config.toml
fused_qkv = false
qk_norm = false
width = 256
momentum = 0.95
lr_schedule = "cosine"
final_lr_fraction = 0.1
Rows from block 5 of a small self-supervised audio encoder (BEST-RQ), named by matrix and row number. Rows with one number belong to one neuron. Each number is 500 + 40 x the weight over its row's rms, rounded and kept within 0 to 999. All counts start at 0. Numbers have three digits each. After the name is the row's rms in percent of the matrix's.
After each neuron's rows are labels from the 100 clips, of 14976, where the neuron reaches its highest value: "responds to" is what is common among them. Only what is clearly more common there than usual is listed. The data: read English sentences (LibriTTS-R). In brackets: how many of the 100.
# fc1: first MLP up (model.blocks.5.ff1.fc1.weight, 768x256), inputs 192-255
# fc2: first MLP down (model.blocks.5.ff1.fc2.weight, 256x768, transposed), outputs 192-255

fc1.726 232:565489521544552512590546491567495560413509476484522513612409494524484565530531526586618464415588505551418462450497499543483535509435474500581521467519492438453472561540517473465473505487542474
fc2.726 228:508496527558560504635511538537517509491495473485483474576420532519509536513530524550492500408500499497470549447481541521535535529496526495501549517472481413453496497551580474463435476472547477
responds to: voice: female (92)

fc1.289 080:540511500531454475512480488563453498490477587471502521433581464548452555458585490470478411582566498524511509489540502535583467477477503510472472536572530505558512488495486577454475524508553532
fc2.289 072:479519499484448626507506504482466407561439463511440502480498468463461555465476537562469481501440519475511465502490472547482484421490550480473505492551547500499524486501505475553519478473440449
responds to: voice: male (100)

fc1.416 127:511475524423468505493568501546497477524465531478490448514576575539538481533536462416484505511527498536410441483570471553498478558566519498593455497533493534608527509501420499447563540530542520
fc2.416 121:531430467476513461433469495550499468475510580512524455465535499477493486552496512489486552495578481519486502532505495480482532437467480536559522449543523559496517487426522459536529491530451541
responds to: voice: female (99)

fc1.567 081:430501471478462480479501495459471536414377542532471618565437519452488542525479519505572491542492496470546529516438497465517486503497512512497494492532453530516575461499502552425508524493540370
fc2.567 077:451472512513503561477516450524480459520486465484470507532463455498458589511487568518429538478508577437518498529520384475529500523473584530542494534536468474447585537522476473458540560588492498
responds to: voice: male (88)

fc1.431 111:472498496558526481480480451535467495460494471522473446542530552395455582561433518514380461427534474527580455526487462526526503526538478535566457524437458430483550498543483494500571522505528443
fc2.431 110:499473546504527465519542544441539522460402532591466509433494493462514550477466520494524512442502499544460410511461549582492499477531437484495485486517396511484448497480530585550528485483462536
responds to: voice: female (90)

fc1.762 092:600454496488497510531525506529459478469518478499493540579522501439513533499549559522507452517552565438451471482609535514582452530497477444482577529503461508542477492523537502554547505460524477
fc2.762 081:524478462561496553528511518506484520498473480532555540509482479474504468493497461529493447532503468555467540547466456569479531507588493455536523490466429553558517484505420543522493491447541425
responds to: voice: male (97)

fc1.70 093:449509586482524439478519503533498528491503505546440491543415445490449550467465510528547498503504543514447490522561510536475382481534498508526457460438496523527588482514567522553482465465541512
fc2.70 090:497442453490487548456490483536421457551580551474441487526508487472551560546570487474474570561482497424514495473507511455459475493539513494455471534480482467469492517486478497529454505542511480
responds to: voice: female (90)

fc1.549 088:553451465452629461503491541560460521493428515562500528513533463519485496451535428527485493463541512543520382549475460538528510501528477530478519503488423429508535443482527467498562527544542476
fc2.549 084:524453542493482569514513534470462511508555477530485458560507464449436494521547456432515484505447506480449502388547523482414565494467512501503537567478543551516494427469551509481482542515493536
responds to: voice: male (96)

fc1.326 124:463495480501539479405520482500465470456482476513474537481487550547469478533486533462452430491496509485512466588601483506441481540545489503549481416463462526477495446455527543478501498461538490
fc2.326 110:535498516462496466467462457492517491475513571503471480513546444522538482440574509494491463505471493536477568527438447519508547448470567514483533496521585462552496497560568513470475531461533506
responds to: voice: female (92)

fc1.356 106:489465517525434489499490456499492456409474533467478473502518492518485479590542556479536474462567565495493475404530466507498346480553547456518517557483487467474484523475488540492452455547488545
fc2.356 107:537455547515498567516488472551496452474471602480555435465474384501540500535536498457537484451468534522578426506490523457499502469466500533499510494446420494544486538456517509508447541468564486
responds to: voice: female (99)

fc1.501 093:458495577545503540467448548524493443487431469488475436516532564477496557517575526512474496484498518459419510448605507505513436468539564471492534479500484454503507502523514508466483556570559501
fc2.501 094:512508437459498482489512498484436545511464502450459484475546496487522537486569507493482483548486491584515454566485538482452503433457440463602473523528606582468490561442459541524502491501516476
responds to: voice: female (98)

fc1.126 112:513514583480462547557475485511471457484555439472478548518502493527548488518479524500507530439572458501446510489475434471470466460516519478518564425534451478448529557496505559495507490491495530
fc2.126 118:505506563445492463545481467549463546445519534435430552453500494465533524472527487482518508492478502513534494535545462524544508530504509487520495506530548483563461544470473506478502480479480479
responds to: voice: female (98)

fc1.244 084:497548520571520479451454546476525497448560498516540499449451506481536442474502487477535495504520500531501564428471570480472451559451655475489495539528491530521506519598502493518459503412540542
fc2.244 069:554484466515469509516538440468483421562438508526452482450513456530468530498568501492458476489416519536486474520502507518499525497541460496530509446503476455460468542457417459469499566512596475
responds to: voice: male (99)

fc1.226 095:458487580490469414539509412502496484417488371490442579448488505487421547497477541555504509449507473480440480572582491456531408527549532465462523505506415442495462481523472537477516503512509443
fc2.226 089:488515521467506541525478470523492495456505486526496459495491534525490513460412505464576474537501475591540449529513492459419532538522491447486482502515427512508437532523496575534534549489518536
responds to: voice: male (97)

fc1.322 102:517546528506432483540590443504473509465471515466528490444469492492443493516513506499532496538423477504415396525539538478449437408486513484495464524458528456541487541465554506452456445530502459
fc2.322 130:526482536522512464509518472511493534514506548557489434518409478527447506467446553547525480457500479500555479461602537505513480491427431509457522528525522526465473489485498471526488489556452483
responds to: voice: female (80)

fc1.82 086:475485514466562435549448492526529478496536488431489517491533559480555608519496456574487523483533487506495523533464544524464530482487494487498465479531479557520570535432533549504490445457594514
fc2.82 080:502476519486534611480523521520455502476497485571520493565435511472489476497478501488468498447500532511505485424520527505473376511518499549475475542509498560527486576551567558487495536548546444
responds to: voice: male (100)

fc1.410 071:520505477452507464476488455505546503484537445434479490498497518535532541459509529437446527502525537573462492511465487458443495539527469470505514513482525482543449515490496622560439562569483489
fc2.410 065:496458507524494464510520497468474506474549486487473548509480538519443451574496500533558468481497494545475429562450455459503537486498578530455510480426525522436498487531539532471484572518521425
responds to: voice: female (91)

fc1.9 140:539473504454489524520454488479500479447528539526548415456509593474496598507503488489482530436516485516490532412487461533494547495530464535583425501477502491515528513523477523452500513583539552
fc2.9 142:537521527495556493544478457469498446471490482453542460493503546550519541498513531495541537464498453473456544457524530548521518507507419493514524474482491472509497482423533456498492554447490570
responds to: voice: female (99)

fc1.620 079:551490448552429550506452496453433446447447508504521461491459516406529512490443423483484545431434502450478453523534517450506464476543498550495514546546512535551518533496405444496475536527532554
fc2.620 073:451565544508573501486474449574497516508525502478504456446571453445507566515488508486460524505541516569526517514494463512528564511428526422526510506498463497495494511529561548450558541474456495
responds to: voice: female (91)

fc1.251 072:493486546556582471446542516504483471508545539493531496513481468488493552495483508533540487485450588435567449438484501499483415509532487530478556509503471541423472516559518447453457469583491470
fc2.251 063:527560605440481541482455442482481527435417465511549431536478523497548559463551491507449509500513519554517500526491494491532504469443507541471453499466553474490482488482542603490461532531507506
responds to: voice: female (97)

fc1.225 104:510474481502519460480538526471517505469548533544475526509563510542495486478491518529497385498573517540510524487528461507517512518537503517513431460437475494534505539496497484514541544478498541
fc2.225 109:494534464508526475436528513444523444524532518545491484540460557512511523529481555449490491551523473491528478486439551506438542598528537467560469467525499435521540449507505495521491545472498462
responds to: voice: female (84)

fc1.236 121:501488458436463493450481544457524433447489432487440504531558475512534550495568539420534456514550459511511542455505459541536505553595427466539496456498497512572499519543428555550553504483460564
fc2.236 121:562484532448495460465459495458498489502526553498466529543544502562500487555550575450595482546492438426517528534464462577580491554587492506540526443468521507532471443496476542537500534436548467
responds to: voice: female (93)

fc1.57 062:383573427457451458479564450465527495509507431421431476513494486504474529488509467510576444469483496472505523485456507482525546529574512526552453484444533523505531487568484518572490507507470449
fc2.57 053:530489460502439540476525479558465544484540502508476524459493503463479495503493543495468470602466480525496440498573424495475514507434499488476442463543520587489495535532494539470520542520511480
responds to: voice: male (98)

fc1.271 107:470495456401513487502470568504436422467487569557508470514537498521474542550553521541444533495485564467461512478573517531496437398535485496517491531483540490489493525540432455471535510562496473
fc2.271 106:495436464444449577408499502486548550519469506504564461423556481491544529494517490442439508579511501548542509462487470498512502514457401599561455541471512534531513465483433470470454509516431507
responds to: voice: female (93)

fc1.760 100:492525504466518530522463521513528504442459431511475494478574540421510596523477482480479463521433531474446486512504545420562458573525471535547441471472489469527494500524500490533549518576556443
fc2.760 095:548424462498516496488487583509520521475479479543471573476503504552499537473506527517560483454472508519531494530506495530493553434513523479501490469506507423418480488476514509560502525472481545
responds to: voice: male (99)

fc1.143 183:530501489515539477480515538406532499513541503513475473552505511571547545530541522556543452557575552504426575452486547499481533587554457550555489441488490541447484517525530457484524500430539530
fc2.143 215:458456445497495549487532534474512523461540540551489457526483494475456503512539524503554447520514477424485508446502503491462526549532531508538436497479504450428509510553465509490521470494514523
responds to: voice: female (91)

fc1.632 085:445462494461499506531471562476459528466518551470471433495480497497594463432376529517468456518495502499524635447497465510464498458424488539536481466491542444455495457561536535532510494499555423
fc2.632 086:488449516403508600559513443523507487553454496532507492497496479579474611515461513512489534481493512506476494487479497449466432505534499598504450508520465492480505467458497488448431462483523539
responds to: voice: female (84)

fc1.525 110:559509530508476483528465430536454504489569406450431514495438561492527536486537461522448500413552467555542512482445451472480490545455482516476538554508419463491522498517458560528489511564535509
fc2.525 137:521542540452490474450495514537499504503559449417461472495483439518529460481515548561465478524535443582551464501479456555450585448477521531452528493467493512494549568492543608455453525489518526
responds to: voice: male (79)

fc1.18 086:490556490509494547579509513492469499445508444459455462552412498515495465517493504449495475532471487520513474521501530526601455500515494536554427433480485491538529506398464507543499451617489495
fc2.18 080:611470581472533603524453503547527490525518528469478438480443457531563511467480574488459480470441496541492467507469471539469576482474546544459500511525406463450506505470580493482484543603545400
responds to: voice: male (92)

fc1.377 107:399445532481383451505515518547518512494440510511483505503519443490466504529556478580507502514512486523545425480481424500463486505515500474515503467526498458453524564487523520546533513526483486
fc2.377 102:538471446480512520510462526523473564526514468536379528482486432451507458533464492530505459581481499487448524552490488464454468462477534560469502494516449502513457468450468526458425546478507514
responds to: voice: male (74)

fc1.275 108:473458491438464468503505437528421517506479501477477463562474451551495551476532514509522544524493598532485430537529501548440420482487443474494487544523482506527533492463490544458480493535522512
fc2.275 111:498473493417473498451488464525512463537564546411543417540523456523594477525569495520462516466535474486470421457509544575443488486434465499456569485494497548502512529468519577458454511490547527
responds to: voice: female (95)

fc1.92 097:515514456457477461488560459476435494511450464426569466568420448484502564554570550528579586522547439564432519529541452501450431442491455472445502511491453545520486532543477461470550519555543478
fc2.92 104:480500562492454583467500512510555514572557539487496449511488455497540484509504474465485440563483458448538433521521586440454429463459489512488478519567642504455524487505467577490446489491513491
responds to: voice: female (97)

fc1.280 107:489446454418486468445477465444517499525526517457435517529544534561585536499530468477485526455530445544498566419481480461498495501517507545480498499540484488461542463495486526497457550556468527
fc2.280 155:467469508486527529408504453512449571525542459477458524486506439535555481502448471490473503525566487508538526558411479470506554485530545574512473505585559603505495539542462386467471559474478514
responds to: voice: female (100)

fc1.757 077:455451535493464521456454484548436564521489522502402427481532498481510501587406441511544497462557532469503490583563473551540450499463446497564462523517467551423507526424479466463590518481522482
fc2.757 069:509526473470472559471534447550539550526460424458413450508529437554493554488478465533479545492501530509527532517525527491512505471587553492523535505511460516484488530512532523434495497486500471
responds to: voice: female (94)

fc1.707 046:369514433550507417473542512501469561420518573447485518568533547491398519491488544428497520529505491482565491426458499487449474486592524500453456545520514484511477521494498487471462428506446504
fc2.707 038:569491503507453535462536463519512505496519510534442506427483542470554539537494444555574489529460446548430489452480575440512573451510534468441476496469475457518516463456496540542522587437510446
responds to: voice: male (85)

fc1.39 114:470481578479451493563530482519455511498464519470540509477519525497515546505555581471516551483517546499418365479563478573460404507463488497533494502449508479556545568468476487498464499531542497
fc2.39 108:469412513530492539471466478498449520483490515505608468379514489487463525497518504537504504454550567477481486472552497467503475470449454486455534467470440521456488529486528459513473525538447478
responds to: voice: female (98)

fc1.454 093:470509460550521514450564520477498472540415530507509454540541493490508490552553545615557482517425484503501533546477507498465499548431491548523526521509456467500520443529499492538501475508477510
fc2.454 120:559400488462530516513470520591502456489503525489527497564524452571515544528484532540496543524578462463546549596468496485468561461510481476577507464533432533507554515460442437515480515436505537
responds to: voice: male (76)

fc1.412 088:468564570541499552486542521594482471478405525432445504396520416479463549497496585529475516496532460585510440511521504446502485533557449489456473478478466523487430538494501548509479553557491500
fc2.412 086:527407424443445510488495419512487491556458481477547499521528501497509513493573511527513489467509522479458518518533470509488426442486538519500475434533443536514555391484535547537399573534489504
responds to: voice: male (94)

fc1.711 098:472535532515511461469485540491502548449454508524443513537530496446545496498444542468476520538571522527471449536507544495536473498542541564530497496487418496519506519493516497491483561526534443
fc2.711 094:489486479473428514509503520544474534449515507553474467478525474429502534432563439485545525535506626507473472508531489478504505442483558484461470499472494531478477482526494500570507523557500470
responds to: voice: male (99)

fc1.700 100:501423516496463444495489452436474450423486428450418507482523527462513505471525506460540495522543450542531497498424392498511494567573426489520454469487474450506505497511485528585547468496558473
fc2.700 104:595499544515481472483484536504465507476491505484421536432495512585506505537591549537480458514521509591596463546482449453521562544551533524547488502491509534520489524539500550483504544503524508
responds to: voice: female (81)

fc1.594 161:498519518495591456562532552536450483439499513492480453476573561477523502529433458584427508472509527476516511488494449493489527492543493537550495484491444583479501538516478547482588540492617487
fc2.594 149:528488503505505551505540521486509516437459489580522462520471482477529496522552532527533519453476435496446493578520485415514484479473495497573503490483443538463395551459528402511481529531536502
responds to: voice: male (78)

fc1.372 104:503387469526534448510458512525494503501519486515485463465476470563520598513479501470410531466455510482480577518431533525541436495438464514453516534461493444490474548543517402541528497480470455
fc2.372 098:551499482546520499457512478487448463544518570575471538496469463433578561514464500484500481549490553522493552438476435475505482546484538493479513496474481506494429639435501460478472532425492444
responds to: voice: female (84)

fc1.17 118:520459528466544454526528578465493468484481483496474531474517525493531533544516508457491512546569500481507469507515452454497475523556538481429505525515463535558473615535471455452488541553493501
fc2.17 113:525499477461557476525521511452501506509536510487443496439496483496466460568503522529516456501517484495452527549435494500534478556551534457536544502475449549457461473510514589554538556524544466
responds to: voice: male (89)

fc1.261 110:504530509500545477543478476519455456475475461483464465484575532443498564510472475540565498524521523504502482555554454553498473484555518536422490436481434464519556502564492509464509506530574462
fc2.261 103:511554483531436529456491553470513515532384501574490477522455481492550537483434489516513474509473523521511509520479455472510539498504452477552503524537502433494444539514497510557554514579474465
responds to: voice: male (96)

fc1.320 095:506514537503518447516498489429493509493466473485527531484553505437569544490433443476533473478497448522499470434478467447475436459528515503403506518547364421514538496532556524578603531516505519
fc2.320 100:501497500450419550486437547504470502449418518564497478542526449463495520480520551513482489460449495529482494507498527436480447519549484470450469464490443515521551483495497536505539494469500494
responds to: voice: male (98)

fc1.408 090:529453535537507509539440550553519543447454490571490475531521521469423525537420551496520453475555519478526492506501403488530417452519482511595478447536429506494493524515499466502527495514494489
fc2.408 092:469501500424500529472470469536461578549516478498517493500472482487563587425491526483473584471477522523547452471521451499512496520477505540523506497549430522467434583447548531498454472556500415
responds to: voice: female (96)

fc1.291 088:478528587517520515571466516524535507424517529523445527444505496487551551530464481486496500483577548493584473474490474595551471558534552524504543547491518504546518568514491506613469542499495555
fc2.291 087:585464511451609592493504454480523479526542483590493533444513473534501554483524508498491514473508468471444537521556472466448512560523520483551571453501447455446533403473492494445503543481550419
responds to: voice: male (98)

fc1.47 119:428462537485464481576566503584478525501500496440501485503496434485512482526454582500573466539529498525485450524509465466497493609512525414514429460482424467521464530472538565466529461512503533
fc2.47 122:575482543473478540528506538469508533460533515532472496446465520542434549519545514471525479501450537573452438558480479517463510541542558528435557525500499524481506497485524550499559526547543479
responds to: voice: male (95)

fc1.255 053:543462472459419518507472468583553418447494466538492535495504577508485413433513481433504468464513455458530465513481596491453456525487582534453470546577550528477464565462535517508470499434510511
fc2.255 056:516500509440454418618436489494469569560451525553493540458534468416541542501514438496558512488469548415539578464496483482514489539484515489478504493477497512450429493487505463487487481544531504
responds to: voice: male (100)

fc1.471 109:481465503453517487483512488491511423517495530495529501546547483467505531566470494501473476481583493518439485483521585454524473500561475499532542514554498525475469495564533427518564592554509508
fc2.471 113:481467476485460504478512512481466545446495509483494381477531540453495537503479451521509516500507535533512456541445449509434504438532524499540434478492426565474485458492416459577521518524510470
responds to: voice: male (93)

fc1.580 095:518532498556527506492480494604503530478527482493489600434524490474514436520456461451464527504403472480476506525507459450502470455481553470459512457487523513521487470494527577505445551501448492
fc2.580 111:566566492498457566484511447541543459519504558459489479516462494547503599473492548515510440443520493473513456525496490527470441468505525500516549433471397504496496505456483540498543502586485521
responds to: voice: male (98)

fc1.539 118:440421538390529552477519517539450476497511557492538459443511472567542500553555508523467479494463471477469431491549468490479481459473444511536483474475558538491504534520508487532521602489575529
fc2.539 108:504460462526511568514540487481480500447483511535512512519538466547600474491519477459465531554521479513511485480462442531499456500498465520529485506474464559453547505435488486449470478503543536
responds to: voice: female (94)

fc1.222 098:460445511455492528525506475518503510494507559501509401522533562470469543541560532559455523422521546517487453403541523504459481466514503501532480506492476538552544542526509413440472568595567544
fc2.222 094:528458481470508564426477441524445525414510538482560421439483500493547478538559475511541497486493515517477513498514518454452537454502493488534486481502487505476517543512496460492501522548493514
responds to: voice: female (93)

fc1.215 101:509468510545510490540570476570511498503484499552453446487567416507541441517464471473498552551543453499439510503523506514468403505534452535571443551503510493500459430514468437462538599503558460
fc2.215 101:575446505561463492550523503474538529513492496570531537561525495569551500516521564488543490546474480486491504459460538452496480472569535462508467476486495509488424480505548459538464490475489507
responds to: voice: male (98)

fc1.665 085:539445524601460463531491559441538511365526454479541440512523486524497573525482510485462566570427518474465451466545556485491508582507511526497507504439517510515495483535522527497496512420535453
fc2.665 079:448577472510438463498489489514433499517478503557438480498563506480497517534485459492509517549515501506522510534471524512494477512486590457464535503433431539547453481474521506487490528476465487
responds to: voice: male (77)

fc1.342 093:479536517502406523484532411487449540491442506488535559533559541485545466500527506395493476501527512568523488537474439505475480480546457463430512499501491486472538553527518512462539475589526453
fc2.342 086:537494526383451510474477535584564520506552491471478446528487416527581464513522426485503517478430538496497542558534425437525493517426485469488550518520546509510526515509476536463494550486483505
responds to: voice: male (89)

fc1.269 160:479453464442470528463419468452450444473473561508515417472570528465489538499535455446449526495551570527474512421479484534472439466574465556552455483464490484492526532432461506499523496559506529
fc2.269 167:468460524433521544356440464453466472507484532500502470448524549540560500466506501492462521538494503487475439572513488562493493508534481489552483509539526597518473520516483492446477498545512601
responds to: voice: female (92)

fc1.432 109:530543511499511444513571521464538506475530498521464441535553473480546571491496479492543518466505513460547533536516489469574528474513468512492441390552484530522474502568492484511537569524538552
fc2.432 097:490435481551506543528444475508464519495456532534557424476478539405492502554566495585478448532518452458486528527548462502482475431564478497575477505509444483520540484512510451512509562478434495
responds to: voice: male (96)

fc1.105 041:489493507440443552497531487576489469516490439532538483471597455496525420544497515595407534535493542566499524498499442441510502528466510578509515536493463456435539440522468453530449469518455468
fc2.105 040:547543463493450460433492495469405599502467552468483509526497462535412574483566443456529531530480502529477460464539558482447514533489455498538519509495535520513513481555557555448499559490490528
responds to: voice: female (89)

fc1.302 089:491496537506428482522518539489407486451475453466446505568482538486481483444563565493522462442529465535519492520456438496456529550502445525469468561494440490534484546469554569457511488503465512
fc2.302 090:578447513476590535498464482540503490509519483439525507521467500538509509494588458513536586441511558501502442527406470501521438511469525497475524435468551458520533465528426547469534507483563443
responds to: voice: female (90)

fc1.474 087:459479567533548470496507491508513485434526439521461557522486519503463563420477455520524494449544512556474501471534479527603490535481505500582536462511453435437476559479485435525475565549505420
fc2.474 084:520514485479510510522498468480523549504464427549530477520487512481482575520496467498453512401487468522537442483447466533513553490478548559501454488576471473502466523548575556476540499423581445
responds to: voice: female (95)

fc1.595 095:530573477465534486425477538494515457460468527503435528449470494483554499494526515495586396542484545499475488585544513475489540463492495465395492529484447505455466525507505496486592482440518454
fc2.595 090:503439575515440552439501495538475470558476461444484512509491498432571461482482412512568531503501480487502510501485560451465508536492460534488566510485478497485520520446472546521420493494471607
responds to: voice: male (99)

fc1.63 128:427458553510452491551534445511544499445480435459456576571564445482476497548480587500570500453507489527470378524566456510513429530523487506464494528480482518524506475489474527571566484532457536
fc2.63 121:618530586524516442473466493486519493479498475521426444456485475534465502470535459486534517559549533553495483474437492493532520456473484481541526462491426486470475482526531534497590524520482467
responds to: voice: male (77)

fc1.111 117:452462494520453411545470487530453488480481491476456533482507480489507577541539495504457538487516446528484464502490477430445453439500557521494431500493485510517503621540496576490456627606476492
fc2.111 132:477455480434443503445487442434510553450443508482483573515499480442641522491481481509465462471515532502488535495447486460502427517489554558530480485544440450508509592552496438482464474597480548
responds to: voice: male (76)

fc1.11 075:484489485428481505513547502455467552446488483451507465484436472472517552522496482462502552428457481531474441545473559384532482415451437513439407529515510458589466552443538526505449479493505532
fc2.11 075:510544477487452483491500488585450530511555550455542534508438525500547478476529565504538448543416578476567476498498519481478516515492467451519553514541514496498506496509520476513466484531490556
responds to: voice: male (88)

fc1.229 126:548490514461502461530532461499511494490556519521514482554493575623530541531521513481601454498524537558426496368511581537479483534476489473558476499506482510440480577519500449523433496495539530
fc2.229 114:500536475496560487593505489478471504483509482503513451574493511537500497531564549559558503412520490461480541505530553519462563524533508462483544491484506420492535499508498500446498472446488529
responds to: voice: female (98)

fc1.735 056:525539420494479499469491466503532445454464497458414474478539481507542461525536511523473514485530479485531586467530486458548539520513583618510533572554506479436514535464481490479519513489498525
fc2.735 054:422433485547485513507473455459555556512503430493466507512519483500557489518485563512463498477549441430493531526518423480564473461520507461499490469517561462584469531505484469556469478464490514
responds to: voice: female (99)